Rows from block 6 of the image encoder of a small image captioner, named by matrix and row number. Each number is 500 + 50 x the weight over its row's rms, rounded and kept within 0 to 999. All counts start at 0. Numbers have three digits each.
Before each channel's rows are labels from the 100 images, of 14976, where the channel reaches its highest value: "responds to" is what is common among them. Only what is clearly more common there than usual is listed. The data: photos with spoken descriptions (Open Images, Localized Narratives).
# conv: 3x3 conv (encoder.blocks.6.conv.weight, 128x128x3x3, each kernel summed), inputs 0-63

responds to: text has "wall"; text has "table"
conv.56:394555536525482518492549453453585494453417390407529527516414455436519461456586463441472528518507530568547554424441459443488478465573477557456463485453492531533494466421511560536464473500518524

responds to: text has "text"
conv.127:516519502494488387493523508507482474536466489426558466452521521475454405417494548498543497487542451544522531506408460552565431489538489520489496506575517452472582472639471572565566437465469515

responds to: text has "table"
conv.94:476590539501503508465444555475507482434559435612433452473439428472577404505562480552411518479406477581598506493489544497587527643457510540556470583462542467640531445509466483444465488408465522

responds to: text has "wall"; text has "holding"; text has "sitting"; text has "man"
conv.78:440481576566498313433553564517550511565516532513519520491455523509520528491503497443495485489559489510494525495536423487558509528525519484450522486521528498487531456423563463664594429560481570

responds to: text has "table"
conv.115:455517577550503488442509536485489440477550508500399470441478452525533426531501478407429453505446500520526506557533482435462512505614531492366472462515453550448594458508622469484467491593503412

responds to: text has "wall"; text has "sitting"; text has "holding"; text has "table"
conv.8:427493578464480498507466464550537579449487542473411562378491513462462502456509497500453474463484459512484560494403506463371583480518542524501422460437453517503503517476495465530508473514497522

responds to: text has "plants"
conv.71:547489445534534514563533468461465506462468486466545562613489535531494543503494506515518492546493531529535520535536439485447527523469492539534420491431586499437562557492476570467502454465435559

responds to: text has "wall"
conv.3:419414504444536564506506545454451460436482473366495445468511485538579471530561557389605480540559487575452540551493565560506426471570433513398489407552487449498541577553478532437470559527498421

responds to: text has "grass"
conv.68:462469447535420488566509484523443465472451438413481521518482455575551512569503435449444504485522458433555452556592433485463495501589466580593433497415499551484515482418493541585431576543471471

responds to: text has "wearing"; text has "two"
conv.98:479476435501502494552523543472498534526464477564477500586443438473529501486431569486428499515472414500582512490494496535422485596446417467476552510585542515456511497491471503507494471537474397

responds to: text has "plants"
conv.16:561596473448528531455443598441463502442488470490476519516495500483544536579489525496518513464518550494526471514459508532509523569414623459473376607500571527527491408522502621426479507515495454

responds to: text has "building"; text has "windows"
conv.122:620505484543566586487509424454557470483488422452550482556498437537425412461581529556424528463597597372524587523494505398548528467532476511466465457512502542473520515488443484502573479499559453

responds to: text has "wall"
conv.60:488553443458469518521481486492494580480498575504512471507436530493481490531568383500477483494416497440500553476543514573458458440516472507518480599543522476413542461426533490491422492503496502

responds to: text has "road"
conv.52:513446431581424618519426498485446549473502519505475466449432444518535510434514468489545499553464536489445455487453448404468450483522607553556528546428545603477492427529593537470451574555469429

responds to: text has "sky"
conv.67:492560408581508532502447455530431475498523489452565494541499457425580566468517415448430620502562467477447530511488465443461539492568440398498442520496504484568515505523499468512465484474498502

responds to: text has "grass"; text has "building"
conv.49:515524480466563519505477466453557460453486438339447485481474535508485483581526486363502528490513480420486598487465591428548480522474510455528448453459427509508502501494504497474463447438493569

responds to: text has "people"
conv.111:434500499534554521529524512454476501468439547473513455556401452543502450495519437450435518421468410542459506530521503488483477626528476467521473469507533536566517560545454593516658502425497491

responds to: text has "wearing"; text has "sitting"; text has "two"; text has "woman"
conv.124:491467556459484442522505492452660460410467561602452535476531492485551514447511471537533550501517531435554455559485532498583481417551507597471534473513506535449549489510505470429541518449507444

responds to: text has "sky"; text has "clouds"
conv.123:509476513510487504559577453579448490479530437427485505473511464480546508493472475516524610493463496536433471526534498465447523397644439506439560480520468547504510479445439487512535487478570515

responds to: text has "road"; text has "grass"
conv.4:560476522411548491428432495497498433573537431407551418558508397570386591541546355506532418558490510448458420519583550533434495523462508486560436566496537500428398468462512493476461518509477457

responds to: text has "man"
conv.90:490587492503539472584538457465510590520487476442551438528405452390513529459535543445418480457447481477523544460487517457491445479472550530550416527646484504611470443483571472528553462485508426

responds to: text has "wall"; text has "wearing"; text has "man"; text has "smiling"
conv.113:386446447437542475502507518518505525518574468374496504475510546462666589528483504430552521524531491545513563555412460507486498530515517519577490535543535526490473462496460542479473515450441597

responds to: text has "people"
conv.118:488441403468524398395533577472493559481463431475506497449540673522393402403552479442503523534534484467487423536493510501542541521453441512458520500504472508480507378509491543468545547529459487

responds to: text has "table"; text has "sitting"
conv.116:510523575501418431445505492500440512488406534454500560482443408502527458472381511458464460483514443478514480504547496624462568490531560483512438485577510475492558522527571488577520541575606452

responds to: text has "people"; text has "grass"
conv.24:483553439532525484562531485450488499524505484488507513518457510456590522457451490475494440530537494459536540520530521595489414452494446486461452521444529448566485542448547456458500554531538486

responds to: text has "wearing"; text has "woman"
conv.97:507520589483460580495534402457521466462440487473550451409501498478474567495465503476493536467528480482481481428512465507480492436524539438495478485483430430526543470493527397448529559560531431

responds to: text has "plants"
conv.35:485529475508455487638564332550497529493520503437427479563513481504553514512485508540453380547494545375540509562494532480501480494470535552523459571444466515394481416605517540490511489473499517

responds to: text has "man"; text has "holding"; text has "wearing"
conv.26:446590398471493480440515520453482505546462478492462490522410454502546411455488506539439477482526511534477543501487580445405492469517443492574482605486479592586457486530555448552481577424469605