python train.py --model="image captioner" --dataset="photos with spoken descriptions (Open Images, Localized Narratives)" --train_examples=101725 --image_size=48 --crop_scale_min=1 --horizontal_flip=true --translate=0.06 --cutout=0.4 --tokenizer="char" --vocab_size=53 --encoder_arch="vgg" --encoder_norm="batchnorm" --encoder_activation="relu" --encoder_depths=[5, 5, 5] --encoder_kernel_size=3 --encoder_stem="single" --encoder_widths=[80, 128, 240] --encoder_downsampling="stride" --fusion="prefix" --label_smoothing=0.05 --decoder_width=192 --decoder_layers=10 --decoder_norm="layernorm_no_bias" --decoder_norm_position="sandwich" --decoder_activation="swiglu" --decoder_mlp_ratio=2.67 --decoder_head_dim=16 --decoder_fused_qkv=false --decoder_bias="all" --decoder_qk_norm=false --decoder_parallel_block=false --decoder_inner_norm=false --decoder_positions="learned" --decoder_prefix_bidirectional=false --decoder_connector="mlp" --decoder_tie_embeddings=false --init="xavier_uniform" --optimizer="soap" --beta2=0.95 --lr=0.0018 --beta1=0.9 --shampoo_beta=0.95 --eps=1e-08 --precondition_frequency=32 --max_precond_dim=1024 --one_sided=false --adamw_lr_other_params=0.0022 --grad_clip=1.0 --ema_decay=0.99 --steps=15200 --batch_size=128 --epochs=19.1 --lr_schedule="wsd" --decay_fraction=0.4 --final_lr_fraction=0.01 --warmup_steps=760 --weight_decay=0.05 --adamw_weight_decay_other_params=0
Rows from block 5 of the image encoder, named by matrix and row number. Each number is 500 + 40 x the weight over its row's rms, rounded and kept within 0 to 999. All counts start at 0. Numbers have three digits each. After the name is the row's rms in percent of the matrix's.
# conv: 3x3 conv, stride 2 (encoder.blocks.5.conv.weight, 128x80x3x3), inputs 9-17, a 3x3 kernel for each
conv.0 090:488538507412490524478466461475384507470405403523444481426498495541620594493485542486493504488435513525446475496421536556533475510576465521456453464442509482489561490585584441437502493478533473530501498435423507478503465526506485546493487502529
conv.1 102:515514514515445541522511541426464465476540478494527433548463531558483506491464458538556517467533461455532447469499503438538540466466503453562523510539459484434464425412481466579521532487430453547497514512539454499526529478502499525522536495460
conv.2 104:502454449482436441435401447527500546481508612517582534498558523529517557480474566524496495495511506512523475501460542501555477550485553481497559434514481476486508476520509505473547503435630486429461442501446503499552439460466438479493454468467
conv.3 100:536521557503458433468462480525459472463453508548437490568493514518503475523558573508487485540446478453454494452539522575533539518563493612550545509461471506482435519407431491507433501520485489491482546488524472512499475493464567558442473546442
conv.4 089:559546546453434557403426441503472488491520509487461497503459454474499518457492449447504565515499538485473541410437470430484473509569571557474532497484492468497449529474513508463493515509522522494547488524510435527501518529433475471480486455454
conv.5 097:475537457459468441435537543476466559456452483417511543487546512494497506523474507499538506537526511577438458525482467442512511557521432556487501503564533461493482572485460514437437531528512486419486475493515449486510513460486540557589494492495
conv.6 095:494516504405477488572497549533517544452451409483478468549553483469468545512434520503530509490479508583503549454501477472431428501491470544481500511452448580539479537445525460529417505527483525510449492424483482431420568525487575590529531449519
conv.7 095:464536531483454419424428519517466512499506475525483426498487446484484537470441504569538486493528489523515541517554565471500477546421488527470509523450523452445481517522485484473452446537558486482497418453489494483427507415481473538580465503486
conv.8 103:537537503507453439459485523535518542535565506517503527518458546534488535486593490462535493559514488478455509543609539446539547555448520512489556466561563469531468483579479479476512422491478569517577524591516452570545538444470511467467496473487
conv.9 102:486546517516475491487461469543513462505509540511482562441524496486503528550533459560555582526528448512476482480463564475498457476471545549549540502427489503462437545540535514524519498508485475364481547498523568509541550516433558507469540462460
conv.10 100:532522561541516543471518523552470590532518604553534505480539527533524543503513470472568537519541534493481516481482448535443492523519534507516532586506513527516466523548464457482523464448501532561544569612585435571493468541458443374506492486499
conv.11 102:530461492462530594417572636450561492477503494569469507529500500424452559476467508460490457449450507449451573543529474565495450533461505491425530427463523562471479520435518449455554451508552502412455467517521475519501464429505496441552463499488
conv.12 100:512498471526582456557558531464487458413463572509507485533468502408429451452472484531530464520518517525508436476517463485452513598540532544563504527550571474535565537518499471458479513533509496498465416514532509501486537528539403519529504471513
conv.13 096:452534487473556503497527462477571496532542508505549544500520503537532531509556508484528553580610483525550513470428515449462508515486424490523481515573580586571551457526485505527487539476521457501536511500506475520496455457551474439455467470461
conv.14 097:469506543427449533530486466534446535513567477536527531497452508507459487491570524488533552500555491493549514568542493498553556548557530447609495521460518518479494547521506542510503507478531548487470518418482479412465467546547551481467491549523
conv.15 094:453492520513522494504472490481501522461402483503454533532491435481502554484467469580461443509493419646468482511559454512543535499452496445489512514476542579485514519503478524472390522551491495506484511453558546553514561446516442464507461507483
conv.16 107:457534568418517536474487529545420505426490489490503471538564499532489503493437457464496474487459488496469527500537556467501566505547415450507455486474527462492467573513519488432387446486475412496430460583500507611596536507485472492595474463503
conv.17 098:578463513541567493528505496467597583539510522521502457507553514446486552454515479478482450462519514563551515524548473490569477526422518459477510526558456488472522484529506504482511522452556551526537520541547455461529469472507442467476509440503
conv.18 106:449514521487601457525537460513515521479497513491525500543436441450482513533501488495499424515553466536566554478485434494484467507481490530511508535587457514518464519451492485432495503450521527505444486507521449538496485443537515541500516488460
conv.19 095:457568458556492462537462492466498529407484487432477481506565577621595517520462476493521496539475520427472514521515459548485592491506477534558515536521519460543537491486545479537493526511459582475458498474485490535501500523503432491440525532540
conv.20 100:416515520474450466429466568524421366469488492509485479547465510463475504489497507484489413492507491377505485486524491521523531445533463513459455447484513404460575497502524506479496486500505481606481484555513527471491517511480428462529427502468
conv.21 096:512525461509542507550534563559566479504534495519467499534498533512472503543510536452535549519552521549484486490510459507458529543544498449430497503473539521624494448460449592508498528547547433505507457509535485488474532503539557519495557561527
conv.22 095:525477470435534485480454454555530528546574544557545464515484512471416512440431446543563477510488410512478543479416443490554548554535488510496479515454431504536462482452470473508508440493496457477530506449458544535460547492499498474515482458488
conv.23 099:478459505448550468457474520526532558565497507447558540422420577518482484454494484502533511597506570519534500495550471439484538397435554547535500592492544523513538461493555616532424516571468490523517494537496513495546426516465600568506489608497
conv.24 100:485479499498422430502477510566474406555516536554548538502488542451478457476473516451489493501520515532508517585597459470589571473518565463558512488458508489464500513444461491476529503541494513472547458507517436526435484488465530535445525408549
conv.25 105:514513490436447477532427510512528487478471489539424452531496508474486473520533520528428474481453530494487511548512480530475426404425476449488525516491473459539506444478548481375497452429565486535546444511563515501493480492534480468515433451488
conv.26 104:469560486486508473485416513520444484497508528443558561565486515580513530594468501481502421513448462454502443608530501548535518536479488548487512515389474474501507518476555529514550565496489494529494502499461497473492509509475524532546482485532
conv.27 098:511507472529445480474492514515619549515488575538459520522513500522495485560546506496484541508502515482466475531513507553551444466502499546507532494568469470544513528503487505536510607508495494428560531506519564464457496525527454510521492439491
conv.28 095:514504518451472536424419525518552507551513531488545522512540510518552478487547535520588561561552523467549509555494518523553498512539505529489559456437524490483503455541575514569541511501513500507533459473531436448495501491444500490512447462505
conv.29 099:474475510473519513483558530517528514480555475516501512560500506491469526515473522509533478491502410419488536484498447492419425512501490495540509457514479539494481543456466457473484537573542513484534527516469502489489533423499477437480458417469
conv.30 095:527513562523524496525542455457431454470520532498552558493507463528542521525541397548483506446467594457511493542524506475529504493549503474574538477507468489525519437506494437463566484456490546534498480467469513475467566474475527488403450430485
conv.31 099:513543480468506501435509520531580518586573529491478524477531494508521538453488547493598566465483504541459519471500518521506484506551490442490522510533507459449537528483590496544490467477469454460469455409539507513512482464531500398414473506453
conv.32 102:537514506475513522491488473529445384527437462493536508565513466486430504490479482452547510485603647488552493519449513477492538499558450521489453470507575562492450540484551451453451485481460515486486539459451509489524487463488493499466529500511
conv.33 103:492513559518496456486529530529561452532536479498521422539518467493448521441487433508550544466488497424477514489519474513533581522526481529483506495452458463521617523436441528510496502521499483530511537544515476451488558496484486469519544468445
conv.34 108:529472493536504515493472488467588508428560607441542492523445453492481515459503548548508508466569546426551532538489542515414470520497437455445546507514515484494504482526480468506497534481492485502522511510543492482525459484465489503380575464442
conv.35 101:498596544436561490537512507370455447579536483588533528516446461449453446498445495537548551540568551509482465471487413561510539422470553547509486493475477484391503425470493535465524486522471535473553443530548446537545465458461517445483507476447
conv.36 105:522512434487593455531499519502522524454501504498488522446498576474469521517517487416460543460469529436476577507505569511535506461522466513521519514530494609537468529526457517435493523494503488431454589471459497578529460503503532494476525531516
conv.37 098:475513519548487515570516525457493526486578521518471489470504504479551528513484461459494546492531503482480503488511476429470487453556564511483526468507470451490442559456507485443386458425473532491540436451505418436493489466471483414512531555436
conv.38 098:453541515519526516579511482490525539493471548546535499464511506457518545510516553472551496507513574562587577557566429560527488439418538514512501543500569488541493524463490527621500591533500498556476504534485467484505502438532515510514441454504
conv.39 098:500520477508460470540524503505540475472592430552512486509447547460571533434488500484544501577498480547441497552586526431556555526577535476512455498458506482535476499567541559544541457495569426473454476479439571497462562455458515507460533529524
conv.40 098:495455436470506417510482505486462447491513512463454500539501498480554498518510535498475538483482378445483461460464568584539510520570563527471488453455486525451468423447496473493490458520525509494470536489479481516502510521501531499543489544510
conv.41 111:472537513577468467518515492463431446464468485514508447556459468509425544447480452515532489476505559490480516503499484516516483539504529423513432494450422503484598496506484483460452500425442517558481553493486490458535504464469495402416541445470
conv.42 109:535545513530514492501506565539526513400549554499467488515530424528564435586531442489525582509546551509499397483451517427548516506542461514522512546581559543575535521511430506480499485519462508530495521579530419539603472476522479474515523517498
conv.43 096:512537556471440506474547442468509473467505498576472471537510510531566486474518516468551519521472518464392517497544579561519491505555468448523462473490508476470536496489485505439507534434434428537549502493484581440512504522569494441476416476521
conv.44 102:512523533491447544489516512458529514480498520493511538554458517460492529515510475476535450420501488500549507571568546545497522506490524539472444525506483481474457495554518508483533528450542443438479424457463526501474512500517521431461533476415
conv.45 106:536477477563522510460521573497451499533479436486486466537512477517498547592494477511514559570541590419545491501549504445436471472526488507583484477493518527455470463495498466430459494498498538582502493496501460480504605452467456541518530540395
conv.46 099:511527477451460440401511478471475461470466505494412476511580523519494510493495540490480545498480555516562494555549482520529505512493526488479471505518483527495421482490623533483538548540505544470584468586502532528504475525526511521513434544570
conv.47 093:505460490560478455459400469520440538511511468452590519513481428510466481497439457504534504613522509556479509503525504492487497569446509496444521505505490512418502469541530530496554411542494483529522563545552471481523530551412503509521496513498
conv.48 099:467525458410559566473498564465463546487437442508511472449431496489476538449450561504494493540539525495540488492480521441505463563419428525504484460454484512506475486399476479532532539510543463449542527468462522534597467492504534537461466496523
conv.49 094:465538531470517432507445531532575555559571643563567581432546473473460493523485516461512491515424529509497516536522469505554527559542540526479546420458551481489499501524503507548538475522518494466555531528518431529571494550522525558518520476468
conv.50 105:480442511521456424478499508529568545505590555487474502527486467463430476466516523537537498511512437485485445487594526489492494508511543495508488441456500551495571479469510517505458578512504546580515523497551465543578511467533555538478489531508
conv.51 106:419539555482479473488460499475458535530488502495532446451487504520490548518489509539467474488555499584504462473556549471471471476556518484461528501528554402513484468458455490489447570526483466530525532515490511549568481465506468511488463441460
conv.52 098:528596501542551486515476461489439554467497519480518520409523497517410444515441517462459508541469501445486497418501531454493494542480452445530454438494447462430489436455517495495536506561607485525512510493555489539603476435485476429546559527524
conv.53 104:542559439484439498496462499562541514521560566461498460475455522471460520458484508488456496517515454479523520494525528507503478509437496417460534504425544419500423473485524504582584533589609505452537528462429504476489517487574483480470499462456
conv.54 093:473515539604626508509537548528536543549482531494509473589524443551566533529472475507463459528494494519548519524575558501452447489420474439459435598536497523527504520524537473525519512491469435462477462456460494464486505544529414553493463484505
conv.55 094:542558541520614540496493509484479536516481508533516563454516499619569563548630534504430544487482506476479438537552516545522540442474435456504541492405472548534511489544477468501502449493455518435553437481455438522475477507512510471501500541494
conv.56 093:583543490469489505510511534540538474515486512464432525462511498535469450467435507449530484460523581533538502478499455514558525491441525568498489553486542475509564516505529500477538517575538550534538566528548469484493503482506482484479454446520
conv.57 101:485504522471500463518457483504542501462491486537502471591501496528477465493478512532497471523536540430437570476511522487499509588505512510579469515467439512480479575528552551484468563537477465489489486542468483480514507475449459506559502530606
conv.58 096:521486555566578517566500538519540452476439497453450506538485545463492517459416473467446493497478496500496478497511513501494479488449507480576534496492421451476465440413433465426557437455514506478416515455515518462507463515479470464482536403454
conv.59 102:572563491507517470524547458458452508517476476501449446488412472470473496517481459499422479444582541535551585492478498489497566549491555465551444475542575533464532503537498484520450491410494503567590510560515473584549457513518524522475473440450
conv.60 100:543542582483460510496497500519445495460492469482436460553460434467450547475475460565416448475441441420465462505506565509455517453495530498477531538436592489500493419441561471471520487521496483526504492523516412374513492583513485497476496479430
conv.61 095:525466507569490483519495455476448485523502412495524492485482489512452504572449456517537570473457466486440475510530489533510425502499507490503550535516568487494442541499510505550542452467514478498501513433455520516551530483475494504534512503521
conv.62 095:519501393525493579556521449490492462476449458470525524493425424467492539472550505562497507508449502464463469489555504444579527498521531510487492517509420482472441406510564447508539526517468546520450492506571557529447526462524462489545459455574
conv.63 098:492436468475555501531399503490507489548439510480505465524540575457551567439495547527447561493454519551479485499468452471436511499560488402482496522483453492507491478473554479519537481499504615489506538495516531475523468485535453506520480421500
conv.64 102:524580496572597521495579548498453385517460548518435479489473424510515535524476507503490481549509536474500482475496526547469528544494565530472522469536558485504502414488476509512493514507499513506483511522510485479533462420476575456482563484555
conv.65 097:479498534448448482500527420477466499496516545508448497574484480484499442492490465522494530468506569506479428450408485525455432514448454479549510487477520434461539479450565547616584488589618530504483496469498487552499522483472505413493510475381
conv.66 098:504505483463595486472503517479466488546430413518509448462451525537488556490505461483560542550510523450566533452507561448497498500505509496459481497582446449523466453573501463495568551535536510466459483509486457448527443437539528516544569549482
conv.67 097:582509545490512487476491487532492477541528471510529551498521513523517586474471503494509500539437532381506484556555479551472549420482508510469521531463457509517545518534577502545550465457446479444476508457523483498453463492516543454486481548530
conv.68 111:530542500483463512406492547480531568516468499506456500521508520497504499449428412531501536545441557537486460474423452561504468507559532555532389513506420443506465530492538525517456502520475482476472483447471481507488516533578486508566484465482
conv.69 096:561506497579478534559522447509538603547513511464484438546475515512465488506488418484510468498555574550569567583513408507431475469471492502508540454461476509485384468474529470462450504514459554528549501483539505476478495486492517473519508471445
conv.70 095:582556577593596590510585586419553476439484518479447541482518511465554527420508502468437501480456495527480522468452416569507521514494449477471517445516437488547547518571491497450462455462524500545590481578594511462521534418518520458418455519546
conv.71 104:419568540517500528562495476526414456508553450540559522486501546446438491507486455494517433474529513485420452497500508512579492526461524541467412451533502458516478440491495473461504467567512465521459455523479541510548515475489462398462549533565
conv.72 099:499528607450503639495464523449530574504508475496508515466609607532571482534462470513530420484507456500521467535485506456477467443554492565508565425438511477506496563512442479515488460485586518497535646518496468540474489478523486489521412541494
conv.73 106:541477499537526473507547553556505562565538452499507527498511532517562479434484505497480485465492475455482452419515551534488531463504513466548484542391442460434537475466507444485481481435481496431541473498519430539491509503519547562534509475416
conv.74 097:476483491505534459495485501506525526573491540535549483436513529463581584499544631553404515460550474544459529447556474496408498550500436546560542519491557522481514443479561486430477523524499513443494483437522487508476456476489508454438534471481
conv.75 102:541565602489490432432448508517472547516515533569516522449542563491541528502541514455484483503433445473464495478509539474542523498529516448491564524522495450480476500517493496486522508506573521502532563527531589524496494468542460455417412529480
conv.76 097:550453468500559553527595552507500579513498554489473529445563572414499490519506448546450536403499458478555530530489510504521508598478489535459535509542533476516436504465417387490515491518527503528487494565467436485473466472541523509497482450458
conv.77 111:564516492482595542508594434500522518511461534407482544505496517482520457512490510457512502488501524511470495493515555524561526549589447480476449491429480521519451518481496479492484514497552505546490480489494504490442483397512543544483561558488
conv.78 095:494482495514472525470525437444464428507488426509523527535489499479447452447432462488512474476513451464560474479467547469474403504408471451489505555515461494534527502459486448533550531566482486480520470479512594475538524463494525523478524485551
conv.79 098:461520561404431480486410522483524510404419556538490487491503487482539566527541496492511505441540550548585561430442467487399496549510469506490498497506540485483514522483520484562473423491481488453584474441542459477485531464496577491518479514565
conv.80 101:552412461534486390478430438497537451532520454537535484507511521502501458435471518497501494553472473502476554474526494559539480474499521594474452566472481498525491476471498510484511502472509565471551531507499452463478549504556483445531541466487
conv.81 102:461540559501493450494551505551446542530512569534535629517504504553527474538462446507522546567573493483448550526549589478499480524418457439488491465551469575491448508496488509544491512504503519535486487504445537491493441524495462443587485477511
conv.82 101:573531515561552517519486421483439476495547486513510537565472503573545520518520453552528456486503461471472503475510508585531418528463493497457513456488463539543450489491546494440527483456477480543551545558557464530587526476490548504520471503480
conv.83 101:465480491526620537554468519502502543489551533510480478507447441513494567524524545482512542482543531499560506518500483553509596478562529500477445566532451458491491547553459574455472531509474512487541591525522479470489428525570460515498473476461
conv.84 094:496551517494562570629499513575527510532472457493530558435455538531497512458515535531526502480514492492502503453529541501521557485389539514509486565512516476582528425466487456499462536490460525501515492456481485576523482474460538509497515473467
conv.85 100:528493473491542549532533498440469451477476426473414488455445597486492536468537486494528442474475580497488507509526509549519488520523524462484445439475469502534426441434452541505487470560482433548514508519569521578560531463496512479421488454462
conv.86 096:457555570515477550503403472443509552524456433471491510524513441494536454580439462486490447592480503455502466554497455512495446550525490550597512528450524419460482505487506484483483441432508468515471576458428482460542519445446475487451487480534
conv.87 103:463529478461509491538492488475498538482512474441510491487473507537491492503475474510503496482496479468517434540504502516564488497459501474513530500530438525436454525489540482472448421477449558582525483566500524464453476477439392472408499483488
conv.88 100:481478479479448468495475505497552637506480526498552481496519503492427490478460485571482534452444523546506477491480496546481476486395482394460518484412486469522486491450501506458499523512497475469533495481516446518435457469442516408490500463523
conv.89 100:473535436524513501483497544462465391459524477453521537478520494508489475464537549462449504537530452482474449464496493485536520525432411523521507531518552493496544457467486514461498535494556521460493489539544555588525485408488502532476489478447
conv.90 098:531530495608495509546551479521503490525448521511495493529429462524533413535477526510519521502541452492480476529441481440505489550557552527487568487438525471511472504494426471457480551435500484439431471529454483530529478532489538462476497529503
conv.91 106:507430453467497443493623664428522520578514543528474479521548509538497479445488578511539429475492483469471463458575485490525525594506512527577508546515490521526488506479541477579439475541423530500531478524511440434489509504461482490444501454539
conv.92 103:502490431485446482521510430413484485532493445435431527465473467494472445570464446460503471436476535525514503489492457519453520478524560486508458509514598562506526444528536517453499465444491525523500459522476519499457507561572497527509447526466
conv.93 098:494427520521459463522515399477492466429462514470402522496518516492462543550505427420423520499473511475532495505522479545500463528422522505533529510538484455507462442504526436513533456488470509490521541474530494505607586534523540525583494439448
conv.94 088:571499518510522552547479535434541496409458476550503519492475548505509563560490529514445503479472476519484459446506461450576486545507502492430511454491493482490462471448520469425607465571555525486456529444439478488522484484540505468473522464506
conv.95 105:481494475475486489509519526509450476516562531553522491453565506516527507507475516512435505495473474457481466521550579489586537546495536449515505452480478476504461495461482468450542507433495470476477470559532493494514468487415512481445429518479
conv.96 098:440535509479528509467509503506483514534589546543547488491504521488570538550531592479434415451510395502487429480465563510455490558514476550469463556542508502472492537427508523487533541499539478523540494496515440428526455495412490574572460474515
conv.97 093:491522447524506511506533562442460518426420471451389469470463464477464450458453552477544541488474482539440463469488423413451456490407446564526491514540519521551563521522568449509584548471512530364557484478464463502522491499517480503493505486521
conv.98 095:499452533510506422499470528513468503527534495523528492480539466458472422555487407502448515489496507477478493503472474503420486421434431511542502498506470517475473473489553530488508447497499509509553483523505503451458477416464496454540590511554
conv.99 107:461516515484519441461467451583495457523527507461574585452468486551458486503430474509454516561518478486529508524493490487480454504565522485496542549573484563519456512467465515558520536502471475560522502545552475541533528446442573472502557502438
conv.100 095:456520474508530538518486443519508469517514451466508487514472435491510548465590566489507511453567516494484478473525584550462528522463462519390526568516425480516523518513519604526470514479490443508543523494479520479509533572511523520536521506506
conv.101 107:487485493421505518457538468574552503537532446482511407505501519490506497490610495576510543531568490558461451498468512472423518477477499532516494493489525498484520539493450500487501450501552525608547577553506592465466447432519504475483459497497
conv.102 112:507472462508555514486522527505469493461505479505485453467442445499496486532511478525531546494525516494474436476506520596593487549474519436509496507457577542522512467480506498463528520516488529476518425467483476442478554446428456482501495525522
conv.103 097:573547573591520467446526536530418455531522404480489501513521468486543537457503543472490448422501521429469470507479544464584498520563511526527598533512504449514510500493556431480459551385449481471480514540468523491489526515487494413491493455437
conv.104 097:562532438493519409546504544496453558497491482470459419537503437493473499505505502539529484512488460509451434493519452413441493536515432523429492441385545425368477543425480506476452456475532444530451497447496514521503513460481503439430469435418
conv.105 115:463615548444537595502589504526455503486488500487514443489466523457429468437510483495467471538495458522487485548489526437552540457504467590557494540633690589641579438443553518571486562531451468517566477524519471488465446437450469448507454479500
conv.106 094:495458542509516562559432490512450506551441499532515520516545547485565480488475464451460535485487462449515459510545517526514551488554559602485460485489554511530471510527468531507512510503445565523488525528503453553571493445486516430496429489424
conv.107 101:497485482502585458510532470503530489531506525528541506564486491554501447479526572561568484475519573510537566533544525424465453447468469508548441477448490519522551579519492566557514487533578494450474520484511532442470485519593457454497507525518
conv.108 102:464498507542517453507500474506509422517527472572536441502505514481512507437543526493525500486456502542467516518507548488504469445463449554482464521519439439497449504507442532500540518463509452483531524471458452492450533510475502512471487441514
conv.109 096:485549462519444514488452520534488494481499476500448505523436533495502487432477540458487470416469491450508486526494524463501532483477482465524552473513424476481516437412407390448507526495498512508448462548464442492571455519504500447510463523425
conv.110 101:485488506497491582511507474521521497556507523418550546459498539524500475507495515507480558485483500546511483527468521560571499456509527491502550497468507417423464451566565588537485510485509487520509481431530501523452491482542480513487483440464
conv.111 105:488499552530513498545496500483465497504431491455491451466484495534509537493514543492450478404501497437484482550445512456441485469469520528490433530455422547572453497549533453498553531492509450489481519443493516471486492523513507499513509428459
conv.112 104:513524549499562590474497528523537456495412487516395520468474495544546594511498477515465549514504509511530561548474480461493424491533466552529504551599623461543565442497527466455542540564601539528472443436483485495509466505469480481556465488495
conv.113 109:562549447466482469437498518444496562547565623492586557480397424458443567398435542517492473435499447472482460473439457510493512544515496463518530488504524545463482521480505486517528518545481433429466516523577507521563499518450571477468472491471
conv.114 107:475492490459544537472458491488469467452514462526548520492523544509520526539461439483525494469516488492453543529525530533472443487529516527522421424467474524445525536496520497501543474493563504533526533527562534518485473478495561537466471483470
conv.115 090:477439482442481548459525535523433454491513498506507563536511530493491505571509472472493474503518530503501504503503597505543539514537583508491496450457534521497533464448538443508535515426485451453517497461525488498491542506450460411463461466465
conv.116 102:505552551484487473504480439517521501527498551555579502463400495517490506523509481449555529535511516489495443452458552545454512532564439510492483428513471568524476466452448465503534483584587526553493455529527538464486501518538497493529508528454
conv.117 098:513458446545541483609540578533495478494528494491573578528558557578516461503478492495467522503500443412467547508520495499500489467517550553528469449511507547492493448481469490469529548482543469533433486415486525444587427454487472493481528477504
conv.118 102:507484465430511513572548519503480492397487595437452481549519515520472469471476471489480491445532513445473440477508592505507476527472477521453506468482474479539465516509522552549511443464558476458544430468534465479519496562487523512471507482496
conv.119 103:547599501593528456509501448459469515548480498513522567487516454417529494455537444497536521427456507539452495442503554451507582525574551511499502497544493459532511450478455517454422469454539483583478576488446513490494523512452455534546424542478
conv.120 098:523436495508587533502559488534515531529490506547498412427519470467487519554432459516504508514479502524466505433533578466428500561489523418477477428548590545523512477521497483434526442505526450447539458480464530494432521456490457540486413571511
conv.121 091:518561602541429501445520524495416518483427483483557478486466464527568546533576470429547520539442523489447450505487528543422537487431504535544492517530500553490578516541476606546498570515473536504549488495607507537489487601532537534522425549462
conv.122 102:524517422525544508502532490504428510538453465487541495466470522562402472479437481498500507473473511489506600533480444571495477452532546493527507490564550519518471518488471484567427481492498539460538578578500507435495423400502488465501428440451
conv.123 101:529585495479458445428486517528488549533461524509523505440456441540463443539544558444451503487481485446499530492530465511582517458537452504464541473428448508497524498502501473457494471539591500588497537567562464483502471510545518552493534501548
conv.124 107:489554575540497588454454520517488464478579557485513467453571423545516499553473427573512490460490473456564556465490420515394491508569517567560529494543420491518491501523538478518484544527511465520501493543496486487539514522413498432449519460430
conv.125 100:538455521494420477465529467484455470422451459469468465441538574485549548492459513475530428503476532493452525484531514473407515576456442485484503458520558491502514549557558480456521541522463391497508492449533483497550488547469481510507487495493
conv.126 096:537539554507495482495545477510569505488541509495472542488484491510527535472466434525505549533500493531537514474437471508528504528459523445500510544483563570520537460455576446501547508526572495463479531491522436529478454469468418449548466492521
conv.127 102:517495516506526534420487609566444463503502518544507498550493399525421475494533426473483516539492407510506475457488509484518523502524519500422441484488453571551479443474558509557549531539493529526492512446485466464496468452511522463491521502501